python train.py --num_classes=[15, 181, 646] --widths=[24, 48, 96] --shampoo_beta=0.95 --merge_dims=false --epochs=29.6
Rows from block 2, named by matrix and row number. Rows with one number belong to one channel. Each number is 200 + 40 x the weight over its row's rms, rounded and kept within 0 to 999. All counts start at 0. After the name is the row's rms in percent of the matrix's.
# convs0: expand pointwise conv (model.blocks.2.convs.0.weight, 96x24x1x1), inputs 0-23
# convs1: depthwise 5x5 conv, stride 2 (model.blocks.2.convs.1.weight, 96x1x5x5, trained with AdamW), a 5x5 kernel
# convs2: project pointwise conv (model.blocks.2.convs.2.weight, 48x96x1x1, transposed), outputs 0-47
convs0.1,122,192,192,216,255,118,211,210,193,251,223,277,150,167,197,149,202,179,263,257,175,243,197,195,150
convs1.1,100,202,194,191,199,190,201,211,228,224,207,196,231,289,281,230,189,230,292,286,231,193,214,249,237,208
convs2.1,113,238,182,206,206,284,162,241,237,187,220,195,113,229,187,189,187,238,266,229,226,203,213,192,249,154,168,170,256,220,210,105,195,218,195,157,298,225,153,200,186,193,215,147,192,212,200,293,176
convs0.3,108,190,210,203,128,183,122,186,179,168,137,227,175,245,217,113,196,144,216,195,216,251,224,191,253
convs1.3,108,203,209,193,187,200,194,188,175,164,182,186,154,119,121,161,193,157,115,119,165,201,188,163,155,190
convs2.3,110,197,273,164,178,233,197,213,142,148,185,167,195,209,193,117,190,197,208,233,215,120,141,244,241,199,197,151,223,251,172,226,192,213,166,153,163,116,163,169,299,206,247,208,197,163,230,203,144
convs0.4,117,205,215,163,157,155,211,187,255,168,211,207,191,159,173,162,182,218,244,147,228,246,302,273,177
convs1.4,096,211,195,204,215,220,211,247,252,254,241,183,253,294,273,210,177,235,252,220,192,200,161,140,155,197
convs2.4,090,220,226,181,180,164,172,167,143,215,310,243,214,156,216,202,199,213,204,203,198,201,168,230,195,211,132,180,186,100,110,179,117,180,200,169,225,219,164,207,153,207,222,250,190,262,151,226,257
convs0.6,110,242,179,154,262,218,185,183,196,214,202,163,174,209,246,164,273,200,188,232,313,210,237,253,213
convs1.6,086,198,194,152,143,174,196,178,174,231,230,191,168,241,280,252,168,180,275,284,231,189,218,246,232,196
convs2.6,103,215,193,271,190,229,165,155,89,221,209,189,202,231,237,286,179,226,214,232,118,198,248,204,199,202,186,179,128,204,184,217,143,182,183,148,180,191,189,175,259,175,162,107,179,146,168,211,217
convs0.8,105,275,205,161,192,206,175,129,182,143,191,184,260,124,203,149,223,227,256,197,166,238,195,206,151
convs1.8,089,194,171,156,141,184,198,236,235,189,173,163,241,289,282,217,165,182,246,277,237,180,176,194,187,200
convs2.8,093,194,171,207,269,224,225,182,150,234,223,209,251,243,139,95,247,173,184,206,243,229,165,246,149,283,163,178,239,199,227,183,205,232,214,119,193,251,260,136,172,166,199,184,172,183,209,184,165
convs0.9,104,263,164,175,181,227,174,221,199,250,154,185,201,278,175,197,160,209,161,267,219,158,248,206,120
convs1.9,109,213,199,194,211,220,198,182,158,161,186,194,164,118,109,152,215,177,118,127,166,205,195,157,170,197
convs2.9,091,180,259,231,200,192,171,277,238,155,218,247,275,178,162,199,257,184,168,208,217,200,201,247,217,225,234,219,197,218,119,187,144,218,245,209,205,231,135,228,164,155,198,245,269,263,256,239,267
convs0.10,097,145,210,207,206,238,119,195,192,198,196,215,217,176,188,190,182,229,204,193,189,254,314,240,282
convs1.10,102,199,181,192,185,192,199,185,164,157,181,166,163,143,127,144,168,155,151,115,147,184,165,144,163,194
convs2.10,105,115,145,242,247,257,210,224,169,150,210,204,230,246,240,139,199,233,215,230,135,160,262,198,245,228,132,173,185,198,210,169,211,187,131,227,146,173,203,234,238,215,255,191,166,207,209,186,107
convs0.11,085,186,126,127,184,207,243,124,144,179,214,198,238,147,231,160,209,222,196,195,122,215,168,170,205
convs1.11,105,204,199,195,199,201,183,224,256,254,219,171,225,298,301,237,184,212,259,270,229,199,201,200,213,211
convs2.11,105,232,223,249,189,258,253,165,190,172,200,152,250,198,174,205,177,256,284,259,163,176,198,175,126,257,135,257,238,217,215,183,237,192,152,169,137,213,226,175,204,218,132,241,224,161,194,205,271
convs0.12,106,207,281,170,236,186,176,274,188,180,219,229,225,176,166,149,171,211,138,145,254,214,231,248,151
convs1.12,092,164,157,126,155,179,204,194,204,207,181,182,232,287,274,203,191,226,268,276,232,183,209,220,230,206
convs2.12,101,207,307,183,194,176,171,153,161,212,204,183,144,177,181,166,111,216,190,177,155,170,145,198,155,253,205,182,175,209,161,184,105,246,213,196,187,215,220,262,179,241,215,136,255,186,267,224,168
convs0.14,099,214,195,156,143,185,196,236,139,145,251,242,197,174,148,162,261,193,174,165,242,201,125,209,152
convs1.14,109,189,197,208,202,208,209,180,160,176,202,192,175,116,128,174,195,180,115,105,153,194,187,163,152,171
convs2.14,121,183,123,211,175,231,193,248,177,206,174,215,150,135,260,182,209,188,228,146,241,220,206,261,215,146,168,130,272,144,185,247,215,160,243,205,188,167,306,171,219,182,155,165,204,201,143,182,187
convs0.15,097,239,172,188,261,153,160,167,181,211,211,248,179,175,278,252,175,262,177,151,137,187,171,199,248
convs1.15,100,197,214,204,190,193,199,177,152,165,183,162,148,122,115,154,176,158,141,123,159,200,178,160,180,198
convs2.15,103,158,214,208,237,162,180,198,213,177,150,190,203,209,175,117,234,173,149,173,247,242,151,171,219,234,104,216,156,137,217,208,215,129,155,182,178,256,241,288,192,200,233,227,215,219,169,281,198
convs0.16,095,175,219,244,156,279,188,215,255,132,278,235,173,179,162,146,240,211,222,186,193,255,180,193,176
convs1.16,099,194,201,183,193,206,197,212,214,209,204,201,227,280,270,220,180,246,310,280,214,177,215,252,244,214
convs2.16,093,158,245,194,276,228,154,279,301,222,189,248,171,216,176,174,226,176,170,178,268,143,227,143,188,270,183,229,199,171,183,177,227,190,195,225,213,182,244,258,146,250,157,241,170,244,207,172,220
convs0.17,099,272,195,214,225,122,269,241,232,221,216,265,228,181,213,147,273,213,197,198,150,208,219,190,235
convs1.17,103,201,194,174,199,210,187,193,221,237,221,171,217,283,300,235,174,236,284,278,202,194,234,230,197,184
convs2.17,094,202,145,223,218,169,229,256,258,165,190,261,161,232,141,132,180,215,243,221,151,147,148,289,237,171,178,262,207,205,130,231,218,178,203,140,201,195,103,215,196,221,182,222,163,200,199,210,230
convs0.18,109,220,251,141,174,273,201,178,223,149,197,130,211,225,206,236,238,205,104,167,205,191,238,195,243
convs1.18,102,202,199,190,178,190,201,223,237,205,184,198,241,293,271,198,189,218,278,294,241,199,184,223,253,233
convs2.18,108,214,179,234,158,189,173,282,175,237,157,127,177,174,219,165,169,213,205,184,158,256,239,144,239,170,175,227,254,207,189,201,234,236,175,125,271,155,186,230,198,131,178,161,193,298,235,229,221
convs0.19,115,266,263,230,227,173,271,176,216,175,196,222,203,283,215,125,202,272,165,201,180,196,213,176,220
convs1.19,108,193,189,186,181,184,191,222,246,226,203,190,232,288,289,235,189,228,282,282,237,188,204,224,229,217
convs2.19,105,225,170,242,189,143,142,255,231,295,157,255,185,240,205,182,191,228,231,204,182,231,160,233,273,190,129,201,239,306,222,132,200,217,208,171,236,230,148,220,241,226,164,193,206,175,238,198,191
convs0.20,090,190,180,209,207,274,267,231,191,135,242,244,182,169,250,158,245,191,215,155,248,227,185,274,193
convs1.20,099,200,196,202,205,209,205,249,276,280,234,211,255,295,287,232,194,216,225,211,196,195,189,174,164,194
convs2.20,091,109,254,207,269,180,179,215,215,130,289,157,156,206,234,155,239,163,183,217,220,182,211,186,118,183,157,179,184,214,208,170,146,204,133,261,246,214,193,215,214,254,199,157,222,252,242,186,219
convs0.21,094,143,204,254,237,243,201,264,202,205,137,245,236,147,234,191,171,157,178,177,245,200,259,221,262
convs1.21,098,201,210,220,206,209,207,239,282,267,233,199,251,310,285,231,201,200,217,234,210,209,191,176,179,206
convs2.21,089,259,126,202,205,206,218,192,219,190,207,178,220,127,273,195,232,266,173,193,214,226,213,215,181,148,311,236,214,171,168,140,182,200,159,193,221,314,162,159,248,209,235,188,224,202,189,149,203
convs0.22,093,152,202,151,181,225,180,227,157,246,200,171,144,167,199,241,285,163,268,213,216,169,149,139,212
convs1.22,096,199,200,192,171,198,194,176,162,157,177,170,171,222,258,226,186,216,283,309,240,214,209,250,263,229
convs2.22,093,230,201,198,200,230,105,134,215,200,231,191,185,179,196,184,255,209,172,259,170,166,170,168,247,227,200,214,228,212,153,115,252,244,197,269,231,133,223,198,268,172,209,202,221,212,91,227,227
convs0.23,110,188,228,208,248,222,164,261,147,170,179,180,215,211,146,197,217,207,219,151,226,145,194,223,79
convs1.23,092,207,191,180,180,203,183,178,170,171,195,180,205,249,248,224,192,232,299,295,238,190,214,264,269,218
convs2.23,090,162,225,204,179,227,189,179,233,219,200,182,156,214,178,198,157,199,142,166,242,209,165,210,198,217,180,226,106,291,219,152,247,277,210,235,200,248,240,178,154,314,250,225,239,232,171,215,246
convs0.24,096,157,181,192,182,300,220,173,247,148,220,210,162,126,213,194,240,177,217,207,261,180,205,257,247
convs1.24,097,210,189,165,169,193,214,171,118,206,230,207,136,106,243,254,191,144,170,242,246,193,154,193,228,211
convs2.24,106,205,199,227,270,200,194,252,230,176,244,180,191,239,330,191,215,202,242,258,217,200,167,215,173,210,219,206,164,246,166,273,233,114,214,238,199,191,194,186,165,194,153,123,242,227,144,180,153
convs0.25,106,166,204,169,215,173,192,126,178,166,185,162,224,199,275,145,235,199,265,163,243,148,155,259,182
convs1.25,095,177,189,209,208,205,198,225,246,266,231,215,249,289,287,237,192,231,277,257,199,171,197,213,210,182
convs2.25,099,207,194,248,223,211,292,168,171,192,185,241,184,204,244,178,236,265,214,218,189,226,189,227,210,241,151,173,156,252,194,201,190,252,242,328,182,193,275,196,228,174,147,237,140,182,251,243,225
convs0.26,102,298,258,236,165,183,271,255,198,199,172,219,243,205,200,169,207,271,196,189,180,156,231,164,229
convs1.26,114,202,201,207,217,213,202,182,169,160,183,197,167,113,110,156,196,166,126,122,143,217,191,170,187,209
convs2.26,113,171,242,216,219,330,157,225,150,171,241,167,187,203,181,257,258,224,195,131,213,222,193,161,161,178,190,201,213,189,251,182,192,201,294,225,238,155,186,150,247,184,236,238,226,212,204,275,177
convs0.27,089,265,176,201,144,156,148,185,144,226,252,240,155,220,189,203,198,163,178,252,245,251,208,271,176
convs1.27,093,196,212,170,182,208,232,214,161,136,194,235,257,205,106,169,209,272,257,193,159,164,211,266,232,186
convs2.27,108,171,176,137,170,147,295,244,166,246,174,209,178,233,223,151,177,242,236,184,203,252,190,230,249,285,195,264,203,217,127,176,184,168,161,162,247,172,234,222,240,127,155,215,226,198,217,169,220
convs0.28,119,204,180,248,235,174,195,230,185,225,179,291,203,215,241,174,213,159,303,258,179,204,191,157,150
convs1.28,096,199,179,164,168,200,167,142,137,213,257,163,140,183,276,290,186,164,213,249,222,199,193,220,215,168
convs2.28,111,219,183,139,180,203,249,128,208,163,214,214,163,292,227,204,198,237,233,110,203,196,169,221,243,265,200,217,210,250,204,233,237,191,185,150,303,191,213,253,191,190,213,217,221,172,102,215,178
convs0.29,105,179,194,173,181,240,180,126,259,252,185,128,274,188,210,230,227,225,139,170,179,205,206,160,255
convs1.29,093,189,170,166,225,229,195,177,133,172,217,239,244,188,119,180,239,267,265,164,143,185,237,252,215,184
convs2.29,095,126,281,191,127,185,145,220,194,248,245,233,223,225,215,212,163,253,257,256,236,229,200,194,143,224,204,209,158,227,177,205,215,253,259,166,272,157,254,212,170,224,238,216,223,242,169,132,189
convs0.32,091,185,220,165,189,229,222,163,237,225,286,218,109,198,198,223,262,198,199,201,240,169,194,290,225
convs1.32,103,181,177,177,163,185,137,144,172,184,174,138,117,118,130,168,210,192,177,168,205,197,217,243,228,216
convs2.32,094,218,229,228,148,226,215,168,187,189,154,173,169,147,212,221,175,252,182,217,208,210,161,183,290,243,152,157,180,109,98,256,208,158,218,175,228,233,269,190,188,210,201,233,232,206,126,254,193
convs0.35,099,164,225,202,133,131,198,227,165,170,201,244,221,271,180,247,198,157,206,140,222,241,217,191,121
convs1.35,100,182,172,189,181,180,167,156,150,133,160,194,167,142,123,156,196,169,145,159,159,202,178,138,162,167
convs2.35,118,123,195,242,221,179,193,194,162,99,134,236,232,217,216,187,246,173,223,198,121,210,196,177,243,227,262,158,250,288,201,212,189,211,236,166,148,194,222,180,199,259,263,225,186,219,153,218,251
convs0.36,091,126,183,240,217,194,226,160,181,179,221,189,244,177,313,188,180,237,239,201,179,161,254,258,205
convs1.36,093,199,180,172,183,196,193,170,190,215,206,174,226,270,270,226,200,253,295,282,237,207,234,256,234,206
convs2.36,100,202,163,158,131,157,299,195,266,190,219,223,223,147,258,197,225,195,226,236,256,163,143,158,176,171,194,169,230,237,239,196,166,213,274,249,180,171,155,202,159,184,149,218,183,160,225,237,125
convs0.37,098,201,205,216,224,301,210,241,213,177,206,181,165,150,174,143,234,252,259,186,253,133,156,202,199
convs1.37,100,200,198,192,169,173,187,212,249,239,196,183,210,286,306,245,193,193,250,286,245,204,189,182,212,217
convs2.37,101,207,191,161,227,182,166,234,215,222,204,199,135,219,267,118,219,163,120,194,185,134,247,190,220,237,183,221,192,240,275,215,170,154,152,221,207,157,234,176,276,257,154,136,204,218,143,157,219
convs0.38,105,162,196,153,264,181,223,243,248,187,154,147,224,208,238,111,147,180,175,249,206,181,255,204,172
convs1.38,096,181,178,166,185,195,174,190,222,234,201,177,227,299,282,206,180,238,301,264,187,197,219,230,206,189
convs2.38,086,267,196,254,195,175,268,215,168,210,193,234,162,181,173,197,229,228,267,69,236,227,196,201,253,186,216,164,195,216,247,184,195,127,210,156,199,193,231,198,234,163,186,187,158,101,155,174,226
convs0.39,104,105,268,156,195,244,156,240,229,174,207,157,240,189,250,219,280,200,174,195,213,183,191,163,210
convs1.39,097,198,211,172,134,150,220,268,256,182,153,212,263,281,243,197,168,203,242,255,213,181,164,164,204,208
convs2.39,094,204,205,181,155,189,255,184,135,215,166,184,185,207,221,220,274,199,173,136,136,177,143,189,242,181,202,276,278,137,205,233,218,237,182,179,233,162,217,227,255,117,188,262,215,218,135,197,244
convs0.40,101,242,170,161,185,213,180,101,163,200,242,195,268,142,184,135,198,242,211,159,203,245,174,160,184
convs1.40,106,201,204,203,200,200,200,189,160,158,193,195,164,124,114,156,202,163,117,120,156,204,189,164,157,183
convs2.40,133,190,221,208,113,213,155,198,176,124,208,265,113,181,238,179,266,244,185,213,217,187,247,155,190,160,224,226,144,211,151,207,199,200,214,217,197,198,161,296,264,184,144,186,242,197,236,143,174
convs0.41,098,227,215,197,245,192,222,169,255,205,209,266,245,229,199,129,228,175,123,131,230,232,192,243,151
convs1.41,099,207,206,203,212,204,194,236,276,271,238,199,252,295,287,232,189,226,256,228,207,200,194,193,176,183
convs2.41,088,144,218,188,147,217,193,182,250,216,207,224,179,210,191,240,219,243,211,217,155,175,175,242,135,176,151,87,178,212,254,241,213,241,252,137,190,182,223,278,192,161,200,108,159,148,230,209,219
convs0.42,088,230,169,175,171,216,163,113,144,192,183,170,264,208,204,127,202,224,229,200,148,242,229,134,170
convs1.42,104,204,201,208,205,194,202,206,230,247,216,199,236,280,276,236,200,239,295,280,227,201,214,238,243,227
convs2.42,110,158,183,249,171,185,191,231,185,212,235,143,167,182,203,169,207,120,255,242,209,222,164,173,172,218,176,176,308,181,243,147,259,143,189,182,193,238,236,169,164,205,202,310,197,134,196,183,163
convs0.43,087,240,231,208,186,203,273,144,174,247,111,172,190,229,156,254,241,233,252,182,200,242,195,203,153
convs1.43,103,206,179,182,197,223,205,210,209,215,219,217,243,286,272,217,184,228,304,286,200,194,200,230,246,227
convs2.43,097,224,147,196,111,215,179,203,200,221,241,176,200,250,255,144,215,204,128,295,246,229,231,199,181,223,178,139,259,228,203,212,215,118,171,180,207,270,227,187,245,216,212,219,167,169,280,224,205
convs0.45,110,190,185,178,147,267,172,214,197,227,151,195,226,215,248,241,282,275,156,189,153,234,228,187,250
convs1.45,114,194,199,203,206,208,179,195,194,164,169,192,163,133,124,141,199,155,100,127,172,208,190,152,166,190
convs2.45,098,217,200,186,295,226,153,142,206,171,199,243,154,184,194,239,264,279,221,189,242,224,221,165,258,202,185,199,216,239,281,169,201,148,239,234,205,246,213,217,210,262,232,191,164,128,216,275,167
convs0.46,106,169,169,103,265,146,220,198,136,195,201,199,234,234,249,221,168,279,213,212,194,197,231,237,187
convs1.46,091,204,203,162,179,202,212,233,258,253,217,202,255,297,285,229,171,235,268,238,193,204,212,172,169,194
convs2.46,103,228,250,96,162,202,282,228,221,202,263,183,165,218,138,178,151,215,215,178,201,201,173,153,248,183,160,149,196,229,253,199,233,160,245,206,137,167,184,226,195,159,101,200,218,231,222,150,187
convs0.47,089,141,181,213,179,190,246,251,265,225,250,199,226,190,234,144,195,149,156,169,120,154,187,245,223
convs1.47,098,211,206,213,209,202,192,212,263,262,215,182,218,289,301,242,191,212,269,270,225,197,200,203,208,201
convs2.47,093,120,182,232,258,133,202,231,173,183,256,289,190,185,234,194,287,220,236,151,192,233,183,195,234,240,212,168,220,130,154,152,163,249,187,198,168,183,176,203,254,195,199,218,206,194,292,246,184
convs0.49,093,149,183,194,239,230,243,204,121,144,188,255,243,177,257,210,216,197,164,173,155,174,202,283,169
convs1.49,095,202,215,201,186,196,184,229,252,239,219,153,208,285,293,225,151,170,248,272,237,173,169,187,217,231
convs2.49,085,159,164,180,117,161,212,159,156,143,214,180,247,216,235,220,219,245,194,179,209,196,261,216,186,177,154,229,210,267,188,187,208,265,268,264,181,253,177,135,96,172,165,185,222,248,210,203,169
convs0.50,098,259,192,233,201,195,180,156,170,219,210,143,144,150,193,148,276,148,182,221,215,178,179,114,220
convs1.50,101,203,194,177,188,202,200,201,205,210,212,199,222,279,287,238,199,229,280,299,252,193,229,235,233,213
convs2.50,092,182,217,200,203,228,227,158,244,219,144,200,234,235,183,164,218,168,162,258,146,188,214,254,264,236,250,212,256,261,255,212,195,113,170,280,240,153,259,177,173,170,214,213,141,213,250,227,160
convs0.51,111,200,185,133,234,166,220,283,174,249,153,171,205,208,199,127,230,177,168,259,270,175,231,214,201
convs1.51,108,196,207,204,196,210,203,203,170,161,196,194,169,128,120,148,187,161,125,115,144,196,188,166,152,174
convs2.51,106,179,175,249,181,204,173,218,226,191,132,204,303,189,247,197,197,274,139,195,285,196,171,256,163,220,176,178,248,159,236,244,227,232,192,252,228,213,217,232,142,220,256,249,204,244,247,242,233
convs0.53,096,133,250,192,152,188,215,268,248,135,208,241,253,189,252,169,218,166,163,234,173,182,221,260,192
convs1.53,096,215,195,180,182,177,196,164,149,147,155,173,150,149,151,134,198,152,144,160,149,211,182,140,142,189
convs2.53,099,236,259,246,173,282,184,199,259,239,132,203,210,213,214,207,114,261,173,253,200,157,189,249,196,196,184,230,201,247,220,175,170,115,221,183,141,159,227,248,207,242,238,246,197,219,210,197,275
convs0.54,112,225,226,222,196,137,202,239,128,214,210,278,218,169,225,192,251,249,270,247,188,181,237,141,212
convs1.54,110,191,190,195,212,213,193,164,149,154,193,207,159,120,104,168,189,154,143,124,162,178,188,181,166,187
convs2.54,092,146,154,278,147,261,160,253,182,201,170,204,194,160,165,222,197,238,199,97,173,245,188,146,184,186,179,189,172,191,276,219,207,229,254,223,188,164,220,155,259,234,192,229,185,296,206,218,174
convs0.55,085,270,194,249,192,170,175,143,146,197,201,175,235,197,190,149,172,296,175,221,172,156,220,138,226
convs1.55,098,200,228,245,243,231,201,238,261,251,215,188,189,189,170,170,193,142,95,118,166,194,180,171,174,203
convs2.55,089,238,226,174,203,264,235,156,158,169,202,210,190,194,202,194,209,254,133,187,226,189,199,167,263,289,209,225,228,118,186,211,248,258,262,211,204,167,188,232,228,246,129,165,226,206,143,294,195
convs0.56,102,146,207,230,249,226,165,254,238,146,183,246,209,162,212,211,210,196,214,177,200,259,302,247,245
convs1.56,094,191,173,143,148,168,185,167,127,151,165,173,201,221,230,197,181,248,283,268,222,181,218,245,248,210
convs2.56,110,228,250,181,199,209,207,226,237,242,185,169,161,90,212,223,212,210,174,199,273,223,237,175,142,248,303,249,247,240,172,210,165,225,217,187,199,277,218,204,227,156,217,156,142,185,190,246,249
convs0.57,095,212,197,204,216,225,278,315,186,154,207,177,235,211,212,140,283,239,204,220,187,191,173,182,200
convs1.57,101,190,216,244,246,215,208,228,264,257,217,191,193,187,183,178,186,143,99,108,153,174,188,194,180,186
convs2.57,098,214,176,139,214,216,165,160,185,175,266,127,131,158,208,277,146,178,152,153,226,260,151,239,185,250,146,232,233,219,234,236,222,214,143,223,259,208,224,204,205,242,206,131,206,221,255,205,182
convs0.60,098,139,195,194,256,261,251,188,165,199,151,249,228,190,161,196,247,229,197,229,163,125,172,266,222
convs1.60,100,187,188,194,182,182,197,199,220,224,203,196,229,276,280,235,196,232,292,293,240,198,206,242,246,213
convs2.60,101,180,185,164,144,181,220,234,163,188,136,222,206,187,194,121,267,220,238,188,237,177,285,179,173,258,129,255,237,168,202,202,218,205,202,257,207,227,137,170,229,278,229,161,230,198,146,136,213
convs0.61,108,201,218,193,234,164,147,289,159,140,176,195,167,227,246,221,144,233,215,160,123,182,159,217,217
convs1.61,097,205,189,184,200,198,200,213,225,221,205,189,224,284,288,234,189,209,279,304,241,186,191,224,242,211
convs2.61,103,211,192,141,132,206,214,190,206,149,170,197,217,167,165,163,185,213,159,213,168,161,98,154,223,162,285,88,231,204,247,254,143,211,208,202,201,205,253,201,230,173,239,173,171,244,248,194,191
convs0.62,106,177,209,158,254,194,188,208,212,242,160,319,160,171,221,189,181,159,237,232,158,220,198,146,148
convs1.62,099,181,172,191,209,203,188,155,139,157,185,184,159,131,133,153,174,165,147,121,147,192,179,169,158,186
convs2.62,108,180,185,217,201,118,141,274,131,275,134,201,232,177,146,183,233,221,211,178,161,199,110,161,192,180,154,286,217,266,242,217,200,180,222,186,156,183,184,159,236,212,194,215,173,230,232,194,171
convs0.63,100,204,156,224,148,228,190,238,181,200,235,153,164,123,265,136,162,224,238,227,164,164,187,247,247
convs1.63,107,207,190,177,201,208,193,180,168,174,205,191,169,123,141,187,176,159,132,117,141,193,173,138,138,173
convs2.63,105,195,238,230,152,207,162,204,160,187,213,225,179,203,214,290,169,238,111,152,151,223,203,186,218,209,217,222,212,222,214,202,276,181,119,151,167,260,179,184,168,223,182,211,137,215,315,220,234
convs0.65,088,233,235,130,171,156,170,243,205,193,175,169,165,164,230,109,189,178,199,153,238,223,130,154,219
convs1.65,107,200,202,197,186,207,195,187,157,157,195,199,165,132,128,148,193,160,122,118,153,201,178,152,152,185
convs2.65,113,208,274,219,157,215,199,258,194,134,165,195,219,187,254,155,229,229,225,174,281,176,181,276,139,171,152,159,261,194,176,279,207,231,190,189,233,210,180,169,264,244,231,224,264,176,237,176,229
convs0.66,113,259,234,182,195,219,162,215,209,196,172,185,143,250,254,237,218,181,243,144,96,172,240,236,189
convs1.66,099,207,195,179,185,190,190,161,162,166,169,187,143,128,125,160,194,160,126,125,146,205,186,170,169,180
convs2.66,091,207,251,198,243,185,171,211,202,186,134,210,245,133,146,161,199,220,226,187,223,170,210,162,198,162,125,263,158,202,144,202,199,119,157,123,153,210,158,242,235,244,245,261,216,129,188,221,221
convs0.67,097,294,169,179,214,205,275,175,192,206,227,245,241,215,190,217,309,213,171,167,233,170,175,197,202
convs1.67,094,189,189,219,202,207,179,180,246,265,247,159,159,232,291,284,152,157,190,226,247,211,198,175,160,173
convs2.67,089,193,222,71,184,150,170,250,215,242,197,201,165,215,172,214,193,183,168,256,162,208,182,206,118,154,139,164,229,209,181,253,218,191,262,148,158,192,221,180,178,164,196,186,200,229,192,180,309
convs0.68,080,202,205,160,124,156,199,193,164,210,234,240,183,267,192,222,217,99,175,181,232,269,215,218,158
convs1.68,103,203,206,186,194,208,189,222,244,250,212,189,221,307,301,219,187,230,268,267,234,202,216,196,207,215
convs2.68,101,221,229,206,121,163,218,169,282,263,285,202,213,242,192,167,175,279,172,249,270,259,233,240,161,177,148,242,204,156,227,226,217,224,177,182,219,175,152,204,258,166,218,172,202,206,180,204,140
convs0.69,095,161,206,242,191,196,161,205,217,146,183,272,131,224,206,187,170,236,213,197,183,221,306,137,230
convs1.69,110,196,199,210,220,210,187,183,180,201,227,175,145,124,148,186,194,167,105,123,142,221,208,160,146,169
convs2.69,088,184,152,225,182,189,237,184,161,184,204,162,190,230,129,174,213,266,172,219,105,145,200,213,210,269,123,254,163,187,188,167,188,218,197,186,122,119,173,191,270,188,201,239,200,230,237,241,146
convs0.70,098,196,191,247,205,226,140,185,240,203,189,228,187,197,173,185,203,194,298,215,214,209,297,223,288
convs1.70,092,169,180,188,193,195,162,153,223,241,219,151,141,220,276,270,147,162,219,261,265,188,175,166,226,214
convs2.70,098,200,153,188,160,207,234,179,235,240,204,199,187,243,254,213,253,225,161,195,196,241,256,178,143,216,206,239,198,221,133,195,184,133,216,124,205,276,143,152,166,219,161,276,222,173,189,232,298
convs0.71,109,176,201,221,206,131,206,188,194,206,248,170,271,208,158,191,173,303,232,219,220,147,162,230,262
convs1.71,099,214,216,206,210,213,188,182,164,175,187,173,145,125,111,144,183,134,147,132,144,194,191,183,186,180
convs2.71,104,203,215,200,186,276,173,253,166,148,204,145,175,253,263,191,225,165,219,170,183,243,262,185,226,206,211,209,185,166,295,219,248,197,218,188,199,188,206,181,199,121,252,121,198,255,237,282,247
convs0.72,114,187,93,245,246,138,166,192,250,156,207,157,215,197,162,169,216,158,171,179,195,191,166,263,192
convs1.72,106,213,203,200,197,186,201,187,168,150,168,198,164,124,88,146,194,163,132,132,176,199,208,175,182,205
convs2.72,109,291,255,167,158,133,134,112,222,214,217,173,217,262,259,123,170,171,194,234,156,220,211,224,158,151,178,197,222,196,249,186,218,233,156,175,172,229,193,247,193,224,180,135,224,244,197,232,179
convs0.74,097,180,119,161,204,227,139,261,176,211,198,153,185,153,207,251,167,110,135,186,202,195,189,192,197
convs1.74,107,204,202,201,180,187,225,202,155,152,178,224,196,120,122,192,234,194,102,135,211,219,187,143,157,205
convs2.74,097,241,195,243,184,157,256,208,260,193,199,274,186,282,205,163,239,151,184,169,151,209,193,228,194,179,210,224,256,281,225,221,249,165,193,194,260,245,167,194,174,283,201,203,120,242,231,187,147
convs0.76,099,133,231,164,282,193,200,224,137,187,218,192,241,213,294,258,207,219,145,187,204,176,236,207,206
convs1.76,098,175,176,182,146,147,196,185,136,122,135,206,235,227,169,153,201,249,263,240,199,207,228,250,239,206
convs2.76,102,138,197,127,115,214,280,217,176,249,245,124,185,117,145,200,191,221,182,198,199,186,191,207,196,266,218,251,208,237,165,225,214,220,300,179,170,189,209,241,144,198,209,183,232,222,246,199,196
convs0.81,104,213,181,228,212,178,171,185,224,142,146,154,140,223,231,224,237,229,265,250,227,233,215,293,164
convs1.81,094,198,190,202,205,201,189,191,239,260,218,183,236,276,290,249,168,223,274,275,225,165,181,225,229,193
convs2.81,097,130,179,193,229,189,216,87,145,206,160,247,181,175,234,194,188,212,224,238,236,150,169,142,186,171,165,164,183,172,146,214,298,205,233,169,252,227,247,184,243,202,226,254,164,190,250,177,255
convs0.83,105,262,193,193,227,196,141,215,235,164,198,199,185,235,214,250,265,212,228,308,244,168,191,256,213
convs1.83,096,194,180,177,177,185,201,210,179,149,184,196,234,261,251,220,188,249,295,284,226,186,214,266,252,216
convs2.83,104,214,202,197,177,158,213,123,100,213,196,182,182,190,187,201,176,173,214,214,155,250,247,145,161,215,191,165,195,211,134,185,306,130,212,243,208,173,200,122,193,200,227,176,102,169,196,176,201
convs0.86,107,237,239,230,231,164,144,230,235,175,194,200,187,213,144,221,237,159,264,157,201,194,239,138,290
convs1.86,095,202,178,151,208,218,182,192,215,258,251,184,211,282,284,229,205,238,283,260,206,222,238,230,205,200
convs2.86,095,163,178,185,119,221,177,150,204,147,206,280,170,234,184,212,196,111,153,199,255,234,223,191,238,159,220,241,200,186,160,192,190,180,150,232,229,249,150,250,124,239,115,232,178,193,161,224,226
convs0.87,108,144,226,205,194,128,123,190,225,271,176,249,205,159,220,197,265,254,192,192,190,234,231,234,155
convs1.87,093,191,189,188,204,206,171,195,221,241,236,125,182,248,294,244,141,149,220,277,254,179,187,201,207,214
convs2.87,097,214,209,127,174,196,153,170,195,218,162,149,150,330,196,240,277,180,227,240,183,146,185,249,182,182,193,191,257,195,134,240,185,212,174,184,186,162,242,167,126,159,225,153,218,215,168,186,194